A small encoder-decoder audio transcriber, trained from scratch: decoder layers 8, 3900 steps.
Rows from block 2 of the text decoder of a small encoder-decoder audio transcriber, named by matrix and row number. Rows with one number belong to one neuron. Each number is 128 + 24 x the weight over its row's rms, rounded and kept within 0 to 255. All counts start at 0. Numbers have three digits each.
Before each neuron's rows are labels from the 100 texts, of 14976, where the neuron reaches its highest value: "tokens" is the input token at the peak. Only what is clearly more common there than usual is listed. The data: short read English sentences (LibriTTS-R). In brackets: how many of the 100, against the usual share in percent.
# fc1: MLP up (decoder.blocks.2.mlp.fc1.weight, 1536x256), inputs 128-255
# fc2: MLP down (decoder.blocks.2.mlp.fc2.weight, 256x1536, transposed), outputs 128-255

tokens: "for" (36 vs 0.5); "upon" (15 vs 0.1); "how" (12 vs 0.2); "all" (9 vs 0.4)
fc1.296:124131160137127123127111136112203115125121089109125157081140162148142116169119114159150125134117118128143111123147134140122101125139143141148128087134118140185131128113106144135150173116075088081103148152113156106094159144134171139122126084133169169145137123118140088113158187175115170086125103143145139140110092109094160099101104152188125128129133129133133124126114153117138131147175
fc2.296:084108179132156111131115153088155137134131146132135128120131141141091134166144116145140115129109137134159123114148102149143152130151100124157111109127090134129127091120108137117183127108101120097110144134123108120140138136155169111123144128182137146134112133080148132132120172179145128159107154127159134156141136146162155112102134113170093133160160122183134113098118170132123119117115

tokens: "one" (36 vs 0.3); "four" (11 vs 0); "the" (7 vs 3.3)
fc1.323:136081111084140162055123158108130110141121137095137112123095101164124145136149090132142113131133097147138104127147112097129140114168127149120112144115129117174137139147128094121136132164066138117157135145111135132112145115136140088145095110173097117106127133102113093124134122164122152089136102083177132113139121144115139092127121110147167141116145131123151120155145119140108092156118
fc2.323:140174143140171093126186109132136117122120137136113144161132117099120103141127133090115107109134051124111165084147141102133173135136141121105104115138137094137127086088124116151106091126155135110133113116091103114123187136138173109098159134183140121148112099128137144099120148110124136107106123105184131116104160131072126134100111083112120133093139091141132113142160112144099140149135

tokens: "it" (10 vs 1.4); "life" (8 vs 0.1)
fc1.29:151116100115093115106122158155111139154129081120133116119133131149132103123070112094144116075113135121147151135153136097123123114157145146163113161144165124155164145134155116082115132125095107095117101117140147136149138166151135157107162153144127171133109135137110098133092121123104114129158151102137148128112140077106132110127192151072092212118105127150144155087142096148156119143153
fc2.29:096133146147070130158130139108128151138110132151125138102126130112103075120128137120118120168113139102134142141145149098140173131077123137101134183121140122092129133137137136141119099135092082120139109138121089151094098138117135090118123104165144074121132102185125139124118147119099119141123163121172108110182151128110143108137179130139094120120155104167153109141173170114141126113130

tokens: "it" (23 vs 1.4); "there" (10 vs 0.3)
fc1.265:105098092122100140122092116121088126144094089128160106097112106119143131127112109106118123108128115150107141137110092130142108174148143171117139165157158159130173152180135066101113147137113129119157133108174112121099116168179131145145149138107129130142120129119146145100104116140118172125125102135152127123142133066120141158116102098074120184135119150127136194129110078121145105191141
fc2.265:083131136125059139165133130136145132131105131135132119110115115135127078117110133113091144175110104121155152127145146085130174114106152105112153146116132113103130135133134152128095102145091103126124121128151103127118111135101124092144139114150139099128130115157137133109072161151071133132103133130161099144164121136127174128104170138139075127128163094141149119136175173096125123113122

tokens: "<end>" (28 vs 11.4)
fc1.494:129142117085094167112138152144159090094138087123154160133135142119116128127107094132101114144089111115125068152163123087119087159102119127148137093137185107121131143121076144134102187155116155099154123127176120124123102147162123178121080116136121122091104097124159091107119160122107140129171117105126143103117143099116108117135123149135146151141106106089112163102080116130180125130171
fc2.494:095120115117121130098114102133105157173137155191106125133120132127129063113106132105144143147181171084127131131084161127112168125155144125109139142110124180108137114151165129134141070173138140124107122155127125161156131141136097147112171114116133132150119113133138122129130156087121130125155153096114131125098135133131147131072144105110111117146104103150135121138138126130159092159109

tokens: "other" (23 vs 0.1)
fc1.435:123092130064071123105090174143116107106112106136144109103131169133089130149133134089107141122115138130155119137163103151099128142160105175119113126141151108099172157120102082106150145119116099169162082169132126117119123140148120124093100129157080131079108199086117137109085170138161116152115147089172137109160145105097147124131114133091127134156166138159127128123118126116136126147160
fc2.435:087112138143104106174139110138163155130125155140130134104118131128114083101144154106124115198112126119133159139176162074112211127094142139119157147133146105103139131131124154120113121130100080110125113107116115150125117146102111126127121118197148118119129125176156099128132158105106127144116141110172129114140138090099137127129174136131129110077155104177115132122140137097142120128122

tokens: "it" (96 vs 1.4)
fc1.617:119104149120087153113164137132103103109124115142120151113146139139129155086101097141131094141134136118078090178137131154126102173132138170141137182188128183128183146154111113085107129145116107140200117134136120112142087142120091096121108150110120142126100108136152104131166100120093146095138133065131164125130119125097160098117158126107112135166112125100134139101125123151132100148160
fc2.617:137101135114093129116124126100121133120120134167149143044121094142139124148143147125133133126096162117117115123124118113046146154149134176131103159135099153146121123125140076117123105142161090132116155119106122122146151128063114148116121068145139088113109109143149144110139150143138129118132169091180149127156131133148145109134128142158110109107120131197133125126115125110131108178099

tokens: "old" (15 vs 0.1); "other" (10 vs 0.1); "next" (8 vs 0)
fc1.240:116090120079139157105138175149108109120110101146130113110130143139134129161145088114107117120132074135151114159170122132086115147150135159150123154165159136131109157157131097135103152154102132152148121180157161133114142132103116127089126095151084121127156112098146109098146136128115146132129111123139119122111154120096163071177121133142154130115145142130154165155093100130134120165170
fc2.240:081146169137131134189163135155163152136116190107120156117125131103128096115133155124122144159130102110110132090183139090116183126096137118117145137114127091087107143100132144138138095114112103097109121134129110133115110131091086120103138118133118067142124152159137169128149121093129150107115129112164105093152122083081147147115158159129131135078174119168135118139168089101114125103116

tokens: "it" (30 vs 1.4); "<end>" (26 vs 11.4); "that" (18 vs 0.8)
fc1.482:153157122088093117137122174123112111109098121127125144129127153139139124166083092107138140149093138152127113147150099134100113166119108128129133130142132112137141179141126096094105149165110147099111084171169140156105118114149091101094142165123078096106133079128144186089093080122128119095148132103139110121044139152119145106104161126145134119171149132099152169164100102113138109132128
fc2.482:098126152133098165174119130108115116120121140127137127121113080128121083146141148135109132134118128103120114134159151124071194145122132150087136124118137099083141180191131133115114139135124108103164140127126091170099109126104081107120103127157105074129114103184140134092115109092132145130116127114171109130141147101094154128143162153093104112095152115167133119145116159131108099105089

tokens: "the" (81 vs 3.3); "and" (9 vs 1.2)
fc1.250:183125154147162124109113138106163127099142097086117161168142085143160122166131114154069115116139145103113139166126118153105110142150104155126126156148129125135134114123110152112153135135158128117148126133099098115094125116095163102158075136152117107121141088145087103123109114121143107125148131109164127124108155159155150114137120091142139107129137132133144113146102121158127130126150
fc2.250:124116104143117131093116159157175102183121154130126118120121128129119122165151111078136166161145087113125137117115130115137166108077138139087124140127129093127124121117133161146062115156136152119126122179186080157137152128144105111108136120166142101122119073172140114137122120082117131143117142126099114092125154090121095154138111144140149134121141106177116113103169106098093143143130

tokens: "my" (44 vs 0.5); "your" (20 vs 0.3); "our" (18 vs 0.1)
fc1.386:115153118048130108109108172134139134092105086121154138120144130137150120152124087129138121084114102136155110137149098146098088146149097157129144150132157157120139132127130078107129156107129179107152142166141116120106104141129153162106139145139129117107153130106115134087117134131117152123131118098155114118126153123110118127184091150119146152134114115164137157130100076183119130151140
fc2.386:091125137086117121095096117142091137163136131136117104139118116128127071126104137110146153207130156091095203132108123121054216093144126168118151108126145133129171125146154150132146132101138120108160120092136094116105179106153121148126144096123140154155114075101139120134148122161111126126136117090167102146088120095124127168110124147119143136122142111148135121130115083103155093186126

tokens: "chapter" (51 vs 0.1); "five" (8 vs 0); "all" (7 vs 0.4)
fc1.652:121108161113143127119139192142122104099157109095114140150153100143141135150131103168156082133149122141121082147144080103126139150154134105105116107125149089127114136148117098146114161091103151149170085119147134164116165104128126172132135087100131116124120101087136096153112149110103102107148109123164157074108093141111188109128100145170155144111135098108121106151101137113160101143110
fc2.652:122111160124147096097125156168134170130138144079129125091093128139102142160117145118131108112123110114138092117127139123118177115158141140141156136147128095162125141077149122119131130118131150101126159079084142134112125157158149139146117091170138163164138100095099117122134066149147117110138139088128129128070109102119155097083103164154135146129120122177147140111149114108092129141118

tokens: "there" (29 vs 0.3); "it" (22 vs 1.4)
fc1.364:120136102090129110125094166120123130098156094099095149126160145133166134155107093163155160146099152151121097127135142155164146116155095151159128103139166099130162158181154127146093166102132150102182159164156128098136117135147121146161158100143157124118122111144167134119152106136094109133111136131146159129114109112070127092118091125098134165115161147107136150128098100170112165099158
fc2.364:097112150128123121142119111101148159166092152148146085125090119136106121103096101148105113178126137145137106135171170082060169105143162111146102143144119152109170115150171170141089110150098118136142124131118130156166160111115126157110128128088148117159120124127120133139101137128093096156148117126091133131162123129169134118104148100094146145123129103089166096156167141127111095147104

tokens: "it" (20 vs 1.4); "three" (10 vs 0); "eight" (7 vs 0)
fc1.451:143107157102145120076149145160122168150128097123142144098136133119111109134127090117134091117146147133120124136163116154079130089130157154128118135158171130143131152179124132134100138151087137140152084168169157162121113096133102103077123115122110134145146078157121105137128137110131124142107151110127111104121142157108160071147190155140121108140154101146176135111129138145140141166145
fc2.451:103125158105149147148140147175158133116135156095115129087116130122119098136133123112131128101135092135146147108157125126055208132130139118109146147099117097067130159123108134150137138154122106132131137158164125143138115123081103092114138119163124092127113105128134124130148133071125161114144126087177136120128118097095170133139160155087131128100159118170153135177177152123121104111134

tokens: "one" (9 vs 0.3)
fc1.266:117117170134127172155126141142128111141115099099151120068146154139116167162102123109121120128117170111134088156112126116146139105132141151146127141091115105180135164152131077089126154154079141137110129137128165115143130144150144144107154152154125165134109090106089122116128133131157130117124120100142145100151142123109167068160144120192163155134125113161134122103133121121138135145110
fc2.266:093106149131131119135118137147131137130127118126111149042120126152091096120152129137156131163133107130174186102109141093124146124122131143122153120108101150126112088114124139117117093163099112105118121127148114142115147118157120087120145111178140107116146101156128107142137175119126133124121158052136137131112154131141143105129143143138133156153185126199134121135140138107107163160110

tokens: "the" (99 vs 3.3)
fc1.141:139139087091102138160134129133112132144125076099115129140115177119136168131107114148104104130118136147119111176116141102160108184126102137141107150140106173110087102109133068120156125094143129136112112145127152108133136121116121091139094146125112134099113160112131142102111144152130113149120150133120104135134151154094169087129076105147145129145172097128125128128133152159151158115134
fc2.141:119106097113122123146075113141130139146098128123130130120129149097116120150156117094081147145125117108163160124117126114117149114149153152134100109100116116122127109129146116128114106109157143169133129179152118150141140137157154130178139126155119124119131137132110126114109161125094103180103140097148104145169140115137120137153132158125125137123204081172088148097129175115133104151098

tokens: "my" (47 vs 0.5); "our" (24 vs 0.1); "your" (10 vs 0.3)
fc1.128:151103123137128140115128138096119143157124159107114162120133160151160123122130104111133092105140132151105074123118140141134136142139099143165098161096171064152091154144114151136116156145090119128146103176121110167138158127101160164140128145133140155095151117084134151116095153127095102166162097075174116129120133147123137124130059125120119133166144134147120143126119097154127123102113
fc2.128:114121100149139096130160098155131106136127147103153094090116101120114071138091171153154097126095131091087141123099146148138149155116101125087117124150097143107161130162152165181110148085155097094144113129093116127087126133098103147135079096128117128100135127165148122095122133151102140196132146118131098133116130124137117169154174134106109094134171070111103147169116116103115164154151

tokens: "want" (13 vs 0.1); "think" (12 vs 0.2); "need" (11 vs 0); "wish" (8 vs 0.1)
fc1.26:106141118097077148118074110111142126126106115157131142117115106134142122105153138123118187102130144119119091150110107168131109145142129128165116151160175167126155113136120145145153124136103105096151131148222108142087119118146076113135140096139147117145123139110150146150173154153125188125120101115108127097105108124108111156124126142138126153146095083089141165076147115119191137142130
fc2.26:077140100136128167133112087146110128142110122162134114129112133102133090140108140127116158173114084113163146079161149116108174131123136107116109136129148123115099119100123139137077159125077155113104096161164172160119115130097108118119162109106122089140143135153132152136124112095086137156124119117126115131151146106158168150139130134117120128120165088135150109129166146122109143156146

tokens: "it" (29 vs 1.4); "be" (9 vs 0.5)
fc1.566:132063157099154146121122124160078128119121087144126094143147100135138137121145136119149130086108157150180136119096120146149117104167161137134133136106141127110147138152101120109107129104097115115134127132103132130098101131147086140077154106147089102119115102141079117100123152124148142132146164097108123068119148131142173081130168123130128125122092105093138162115162089139127091183116
fc2.566:052117155111099133123133143125151127151134152136122132087111135116110071122172118103095122177111129118167162132159148096097204098109132130129149170122154117119114160145129122125131112130109124113109126127131123124109106136115144104130134135154154102115128120207159118133106105124105143144131147101163097123142137127142157083166155144142107148119156088200134120116157133104109138108127

tokens: "a" (60 vs 1.4); "his" (16 vs 0.5)
fc1.74:130102130159111151127152137136088159143112140084098090133127122085105155076147114114136062121167123119154087122114187145112084132084133160122145148101112152101084107095146153134118114095093151120118093150103164129113123145110108074130152144125129111101122111151088187117129115083134123127125144110092113091144158157121128079114117126152138081144140103158120128136147101130124110121130
fc2.74:090127135143123168167127136167137122128108138095125137095115127154109111115175135139106135176121114116158181119139138087153156102116115181109114102110117098113123131138118131128120110135121111134114111121135136151137103140126131130154148128159125096125124140182122100122085139111140132169119132078158119110149140102147154119143167125143110134093198094164103113131143113103097170135101

tokens: "one" (11 vs 0.3); "long" (10 vs 0.1); "other" (10 vs 0.1); "same" (8 vs 0)
fc1.506:140124103094087167100117182147111077137098101140148100142103137103118151113114120147115156153130092104135081157168101118156128147131132136134125134103133094110157126135103106082119132160101150157085086155137101142147109137174120151069135136145101144088146146124144096141146149145140104115109131152101106046148143103096148105158127154121125122131109133138134129095160076114118120149136
fc2.506:092106157142101131196123109125145124107120160120131130063126152144097116114148111116150124163124136094134150128155136139135187099122137157116152105126136100068100170117113152111136102112099132097125123113106121140109146155121157158097136113229148139115161130139135135156151139115123129175109170101183115114121151123174121103107145128158105142105170139183137128134128134103120141161125

tokens: "a" (81 vs 1.4)
fc1.724:128129139123114124177168128099117153128140126100141125103116138157147133119158123137116128126128090130168093137103126113151097149111131177126092173087108148155093104088131111125131151112163147113122131122119119134119099101146103109142109112155132109140148093166090147138129098067148119106110135138114110131162138149092115108116103148142154123092155131160134128136127103117119145087106
fc2.724:097124117119119172125162136175141097131131163121125163112149125097127091108165111128134137142100108120169159137151124097145167120119141156094116153112136106075128152178119138139091125141101166122127115134133109131126113136125105118143156110127114094111108130188133122125100139111117120149138139106160104127154143117134162119171161150133131157119192084144127129122136129095105155125133

tokens: "my" (82 vs 0.5); "i" (14 vs 2.3)
fc1.137:194119108089121126125122151129122099093147072104124121129126142142130176152120119153097116115113125156112149168157095138127061135149120144163154123165137106117167142147125117116142137136114146144161122136127144109128111124123139096151103133143120127096138125110126105113106101169152145153142115088133136103118147127121143135170103098109126152127128146126120154124096121146134167180134
fc2.137:122150176119132104132138079102164090143108141105145121112136138130148081118144158110148128172102139122105160093171134102121174144099129168085129135126128119157165125138126116172106123143087104080131135134104064148117117137139166146141116122151122117150076111108137113108099141158083143151086107109183138118156132106070122136137110102120138144112146120132117105151141128092144116141117

tokens: "side" (12 vs 0); "chair" (9 vs 0); "ground" (7 vs 0)
fc1.100:113121116098148121085066194160111103121126093183124148118151108156143155117142089114154199118107102128132162120132120111094123099124157114129161136140154137120142124116157143126083135138124143145144114141182126144111151131116136133133162099136122161125140148107150126104098116131134126172110084083089123089149141102097118151152042162110140106132120080121104159109125108124121132153132
fc2.100:084116114108084149180140104155166090143108135144135164133108151101103067137137152123093124185105119116153191100181143055086202120121142137127119137147162100074112127113128156133120112147118122126105125145139100122143120141137124145161119124181156087118111143174166147115078139116112121158118165125134139100166117117147148140124148134124128124137179082128106113121160167138118124127132

tokens: "my" (55 vs 0.5); "your" (42 vs 0.3)
fc1.176:161095107108113127112124159126112130068144089126137135123141142095157164101128111153127108110093095144128117154130102133127063165120112118166119157187114159108164115167110126102135138146131153128181107132128138111125103112118133101135105131145103094104145137092137099140143112104128135164163095123145161110154141124132124125154078145092152137148133129118148166146103117162160151154146
fc2.176:120153188113149103123147066120137100133110142138123103126132106126146092118139153136134131164098142119087179103150111113110172136076125180067104155137109119170140114152125135137109129137095122096141128129099051138119112131131149138137117120159131125145087097103138109100117116138092162163092106110202140128135126106098128145136111119122125131111140101167122110130133118100158112137115

tokens: "side" (7 vs 0)
fc1.461:157108123069138124109108169160115161137115114131110133102106129155151134128142093131096110070122095131171177155110133119103134146136166174132103112120179103130129167172153100103112141122140157117122123163163152134143139163104132170123163150124136149105150159107150113121126127137143120166153113117106099132147115084113139091119130120096133115142156092175128170115131096111115096185144
fc2.461:091141141151076129165148128132170129151126138103137142139109131132095070123127126122104099197122122116138148136164163057108192117108117115134135134137147103099136129122108151106129086128132068126136133128118108124122134121102130111156135123177131097132114119202150147111082140118128138139105153127165127100165111108120151127119205132109111130103157103172140106123153153118111113114120

tokens: "the" (82 vs 3.3); "they" (10 vs 0.4)
fc1.612:126091145119118124151162139157145160131135117073147127138125151128122152134121101162132116116139144153099105169145083135120127162158084116107104180171103117172094136153136086082171147104106089124165147150133105112128119130144095106133112152123104076096120135163078131127135145118151120100158135069171129112116142159149121135118172118142155105132142149112142136134115141130129122135153
fc2.612:092158097125117113107096140111132108149112134184133140070147115138126102121150136109130180172105131125163142108114153099121174108116161148123151146114124129126115120119126161134085103130139176135108129161140153114125155137140150159143125110147130128139127133162147114109118148093086120131114111102118109097172153101139150142122100138112139114119149120213119105094156129089120124176099

tokens: "a" (34 vs 1.4); "your" (20 vs 0.3); "you" (13 vs 1.9); "i'm" (8 vs 0.1)
fc1.478:160086105163095099105117161121103113133134129145104119119108098113094139100143096112094083131131124125114107177102105138101132108139107167147112144118114151093122147122094121088133136113142114169129127095140133097108075128166120114129120108162111130091160124124088120162149105131153115156114149081119119110112154122077106072134152170161113141119086127144140151123094095134150131129117
fc2.478:114105104122132155116161102175133142143126158114121138128141136132130092150165148125113102131117153097158157130129109122093177125125116138112135174103137139086121156150119114136180110117117129090120127122093101145170138145122118126121111154175113112138123134168136121132131108117124170112121131142163110147145138128131128118149151162139125149113159117171141141120146061063140107121130

tokens: "want" (37 vs 0.1)
fc1.573:151108134116079136146102147125097148136155127148151160130137097135174139121115117114095138084102121113129065132100112144168081151110137139131112148125135145136136142100097126096154135124073089092138125116174120134107124118185109138142134133112142129125130151115141143143149187152127153138112094120136142103107115100107096119120158148155104164115128116139113133059171104133143118118135
fc2.573:091152127127139141090127101165103135153125155148130122111134108049144106141136124137089159143105114104151112088130139137114176140103144113084134135130165101101106141129139123174097145134088159108137103144158138149123122143072110109132114096097091089135110089123109143126145136104065130148104121129132118164142131129157234139125118109126159128142171090129167097154162136102128148176138

tokens: "want" (39 vs 0.1); "way" (13 vs 0.1); "may" (9 vs 0.1); "ought" (8 vs 0)
fc1.220:122116125094094118140090155121134160136149101140153148109110085154147116083118153144109178090127113118147070138133084173115109134154117147146153143152145166144157131156123123118151133131091076099155136141136124131117142107150120099150130115130171153131164177123152140127154174137124129141129071139127137096102099098123139152154145147151108171146146132078128145079160119121159111149144
fc2.220:103156144115111163127112090123099121144119156148142088145116103095144101159091150160123151155081142116145124079124123176118187124115109113145112149164145140123104143118146083158112116119103171115111129148170137158174092142111136134137140096105098113129118117131146137110127153091086151162146139142145110164127119109169207162134126103136113132128142082132167123105158148128125134169110

tokens: "the" (74 vs 3.3); "at" (24 vs 0.5)
fc1.636:161114097130122123148149128130118105099140125119126140104139091120140168126130086139063118096131107138105126166140137136165100181122115128127111207206127115115106120145122110119123170111149132142148122153119110132095144107073109107169080148104132069104142092127086140146135113130120116102122142110144116101113133163157134135153140113143164122162120119113163143139129137159148137147165
fc2.636:151125097147162096086120138147169127169125164123131113119132145143102120140142083100101147156144104100146197130096143109125187117117159169123148134134111133081132106098138157131101068156138170135123137165109091118126144143118135139125142129137129101137150086169105113125152107087110117099116141093148114101136145089168113155140145151120167127065134115200130108124166094092129105188118

tokens: "there" (53 vs 0.3); "she" (10 vs 0.7); "it" (10 vs 1.4); "he" (8 vs 1.3)
fc1.517:134134103116128180106120104137113164089104110152129138143160114139173137165104155135152134107112125126074154175140107121134112159150137132127116138170117111122144159192129101119130124147136160155140088152158100183114106105128143101090177108156130115114149122105137117094157148142103169149118089114127148088131098102072165145172113113107130116121146130148161174148113166155137169135158
fc2.517:148145156106111161150162103083142113166114125108103137088143133080101143147122104110118123094097101110128148146150141105139170141086141108153110138127129126107135138108161154117101107140129140136121146152096136137135103155112121105121132143163134091116143109102176120100134098107098121143136159145152141091157168130107137094140109131110104139086161056100142153164155165137137124163107

tokens: "it" (45 vs 1.4); "be" (17 vs 0.5); "there" (14 vs 0.3)
fc1.433:153104103108112137109126151124162111076148093113156145182096139158144143153132121127100105127144146124118083152155086132118140134149093151150108131136119094129116119181129136114151157144064104126172113142172135136109126144124096117094109100112129104147134138117110130150159127127137130136127138132129153098137104139092149130147166132163126144117126147116155152095120132141104121149138
fc2.433:129159130114115179129127116125137121159113142131127125138095101101115106153172120121111152121142104124124196113133118101061154121123144121109134151114146116113120177152160081194127134135168076147141148133115129151102114151124140155115121103126088099155130126132141152114116099074108136155089162131132122176149146133109150172130174117113136114066144125136134116154142142105124126117133

tokens: "a" (74 vs 1.4); "be" (10 vs 0.5)
fc1.692:130150108099126122160122167158120157147115108119136107118134107148150115110138121141134112106159143157147135126108116081137138149145111154115163173143091096114078136119115140086170149106103149099156114159107111144097129178125097125171094111125122140145114125178098135106139147121161102100157162110135131079132144149107175112111134161131130116133172139155158139113169067137103125096148
fc2.692:117130105125115112148147146167125115118135150150146161080137154129132094116185109132122138148145101104181144127139159058123179133145116150108125149106122107061125137141127120140104114150129117132112104154119108134123150146113142140125118116143130108109122153170123147134088132121134094141121129118146103124132128109132153096151167135134125154110173118188106107130129106084079160117142

tokens: "chapter" (51 vs 0.1)
fc1.37:158155181151101157153160118140195118122135123081142181120131168175105145138138117120119108151111161129064126134161151072168132131110134101137136102112134086153150117140138125102101143143144108135146089146119122149126115137150169155135110142135126107116117160108121083113110130157150090130121122099180155135157130138129123101156188095156155145179162124105097115120139135134112131085109
fc2.37:108108119101122135155091121103105141145119151165114117105122097110104068148127134104138110159137111122106115137111152100090219100134132153152129135124126072119112120133125140111099058126125122152122124113129090144123150128122123164104119099147131121102140118173191128145081150115117106174126129120117114115129150122151105157127131113104129133100135096164128108114135094133107119175123

tokens: "a" (52 vs 1.4); "never" (18 vs 0.1); "have" (13 vs 0.5); "i've" (7 vs 0.1)
fc1.747:173117116136152178156147120083105132132123098108142134128109120152142122167117110114134139140129100119099097171114114142146103158166097109160125092110119122114147135156143133077176135095110119132143091148113139148108109119167110128101092174181116158158172119103082122144154114128149111129173104103137108119132111151153134091143130159179146152157147115116122127140085095108132153123109
fc2.747:114111126115104157122162119144137143158123155112120134127134166144137125111130126100145153163132166097181156104130143124105149108114150141100110153132151115144146117110147109148104101159134111118092108149129153138149121107122126120135149091131146064118113092141178161134126104084093140163125166128088097126161131132138157158119113125108138114140109069129137128107159150102110078140119

tokens: "old" (18 vs 0.1); "next" (7 vs 0)
fc1.248:128113104125141165102133158170103138109124108130130115125125138113110161128147109118089090111147063123152105141160136106080126139140126132125152166133123186127112170153142118129122151149114153166105085146122199134132152132078116139086115152130076093103145113123141131102099118112118122130146138098127090161145205165110154083162103122140120129129133141162129160147124088149098113146141
fc2.248:064116110123132147161108157181131149154119130116137119098139160075110107120159129107074126117133091123160136102136133123110157122139150137113124150137124124107084137112110113145115129111156126144117134161107141151151122136066147149150114128137098100113152144126128135099117131071108127180115178107158073154202178096122170120157144131126142132103196115165142146157163154126119117163125

tokens: "for" (53 vs 0.5); "upon" (13 vs 0.1); "by" (13 vs 0.2)
fc1.284:106103105110143143085103132114189121137126071135156158101125131138159120180128142149128114108106108140147135146159099124105134134156136127135126128154157130177167134152134135132164122135096112080131136146110161131118141107128150107130123101158150149107113146080163092135144136163135123121112139129139145153116111142112170134153040117190116144151137085092135143107108162117158122155130
fc2.284:116115169169128107130163114114164105133130162114134113189133120113106134149151121121154119147107107128120104074139074145088189103128144129152107141146128116158111084103096135122147110135110156130134127128100136140157134134172132115123142130147144116145101134094140147115139124169136143163118129105191149149124137103175150128127145113173101139100150133099121125095116153114119121097123

tokens: "chapter" (65 vs 0.1)
fc1.592:124143155148095147137175164145184113093118124086128147087133131146136124102152109143140091128127090164097094167129116124138119157117107128106097107078108109124110136152121128155109167107111125095179112152106167161141186124127145187086111122135098150101145112120112117107099161148142109151109118095171151146175104136094168097146075143171149093123121146123116141146135100124102164133140
fc2.592:120106127163132181130110116143151147142122132119127146113114117129125090176130180123120128178116128125119094084100158082080217085113116110096129129120119088170142119108128153149062130112123087129113159143110099154118126149102137122135150099139144133131134107143177117141107134085102133133099120110157111130124141116121152115137144139126120141117144092162121130145154111099110147159131

tokens: "chapter" (25 vs 0.1); "why" (15 vs 0.2); "how" (10 vs 0.2); "about" (7 vs 0.2)
fc1.578:141155160126108126123147130127198108165129098064109157098144174150142140168102126121137100126125120129116086138140101102167119129162142108149116120128132099165119115108122086110119156113092109087124117125104125128137141126140195142117109106131150126131135115112137088112115164183131122125131144125156129146083118134120135096113088126187121109191140122127100094097113192159119121128166
fc2.578:111114123123113109166117146114116135136132163135121110081131111124075104160139148110144137159135126101115156138121118086121218104129090138154135108095108116085160097128143174107110097111146101137173119115097099131138158124166108162128148123188126121129129158110168128139125074133128116162094099102182130120149138123144123146114120118076121143095155106162136152106142096137112142126114

tokens: "side" (8 vs 0)
fc1.50:122094132114100125079105183162085128157093137126135120086121129122100123175128111081113102099126168131136176144142124135123137112171139180135155121108141077097175143177130101125096131101129105156162113161130156155117113144125111175090164114143081125127098160137153121107118110125129116152118131080142102136121167099137131131153121104063117143133134139138147152114144131147119110176128
fc2.50:082123147143091140158134121128156131128107127135141149117123131107109075114141130097113129175112104106140170127172150065096191134092134135106141156120154084104139157132126133124128101142106102096140124138118083133136100133116129126125125152192140106133124114188171140110091128089099135152108149113168115113186141110085153124154153146122109124080136114162124119118146134127110117112116

tokens: "<end>" (88 vs 11.4)
fc1.601:149124103121064131142128169171145155140101121114161114110129142116110114129104122126096134122098101138131125186160114136141100179155138101106117134138147119090148151196131129120097158117069120126144097152175108134108117145156151142128122146144105156113140119106127142075090163103084105125164114076138125140161111102139158110110146110128137130150095155095111130126138152160126113113148
fc2.601:122141118132067146142132142112136138138136139125112150093088107165113125137104124131108142135127165116134132145177138107109155120152133118106139122117137133098161165188143158124114122155116103120147126144135123140123068111127108127136163131178135144109130123170126146093092138128120116141156125103181115122153161132120126097128147110119088104116152117137152117174106136136132120134090

tokens: "<end>" (77 vs 11.4)
fc1.302:154118121114120166159121153099193132151149089123127126136141159161158112134138089171103167094125104102104097170127097095155129163117122116131140155104193076170096148141116118079104161165133153147117149146141108146087119112108141164155088138151110153109110110096136121082151102118089118114149092111134161098091132105147155099163074117157146118138130135138116131094102149139125130104177
fc2.302:150145107115092084081105152158121160129144101109115110103165112120163153135079110152131119121084167153112141110107135158142164121135156087115104134157126139180134089107117145123152105092127075139142139097074110113140131101073183111193126143110158128136152102125126135134119124118115083110148164094160098136111126114143117142097159140145110153133128118143144118140153170113136109110135

tokens: "one" (30 vs 0.3); "it" (22 vs 1.4)
fc1.209:132088102104094156090106171137115128152140127112143123100111126108135125130150093147082095113126158115168119166124122166118142153130103161124145146132139169118174130131099098079134112139079100141138097159100149094105117109162145082132089162119110115122133141133123102129141158113126110126156131121106124117122109128130155155158103162143149142152077158093104179117135144151111093155138
fc2.209:089124145145099110105160128149133139128131142150110128121131114109148061113163127125087120172141106129133178156128173117165190102102143134099123168103128150122113173092124118118123083125135151111145129118103085128156130143119174140105133140167146099124124118159117096122151111121104154099154113113148106098144110132135154133144122135136146097102156107117118119119170125113120134123151

tokens: "wonder" (15 vs 0); "me" (9 vs 0.6); "care" (7 vs 0)
fc1.195:111080128104109157089131161138180131094127125157166181105154104123115112152176138121135141111106076143101144137153116099132134117158123123137149143136156116116123121111148123119154117149142154138106128173160123148092118114163127142107130076161148084125152136101150114126123153126093122168125094132122160113125141137096118132158129177130131146150143097114147152129145109133168162130169
fc2.195:083098127089127162150165104111195117139110132111151156152147130118101105129147114117139123159140119125134146101134154119115215102167125140147142116155147144110119125113138163134120136112120100139112143149112114134127166128109105148121120154171132102143139120120173150120095136144129102194122174135115132110167146125132151134130174121141140130115147076103120126127130147140139117117127

tokens: "the" (89 vs 3.3); "a" (8 vs 1.4)
fc1.11:144091139153134140096115116111124139133099097094141138123123104151147126118132126151116099116136100127112157153114100171131100170119118108153141106133136129167140153146128093124115142143120169104155106156141117116090113090094098082162100110157081146134163101123146122125152093133152133137120125089157135124101146160090117087143088116160155128113148109137159142148118108119153112125118
fc2.11:112126110152123105100097170153148128157128187123147135153097122138120101151173122086143127136143097116114154136149146098117197083084139141095135140093133114126124144100143131143107110117104163109144129161192127165145145138152126138116161131138144119146138110151144153139139135120094138124122118127108130102158133105137113163123114145126147100117128100153112116058152090066071134126115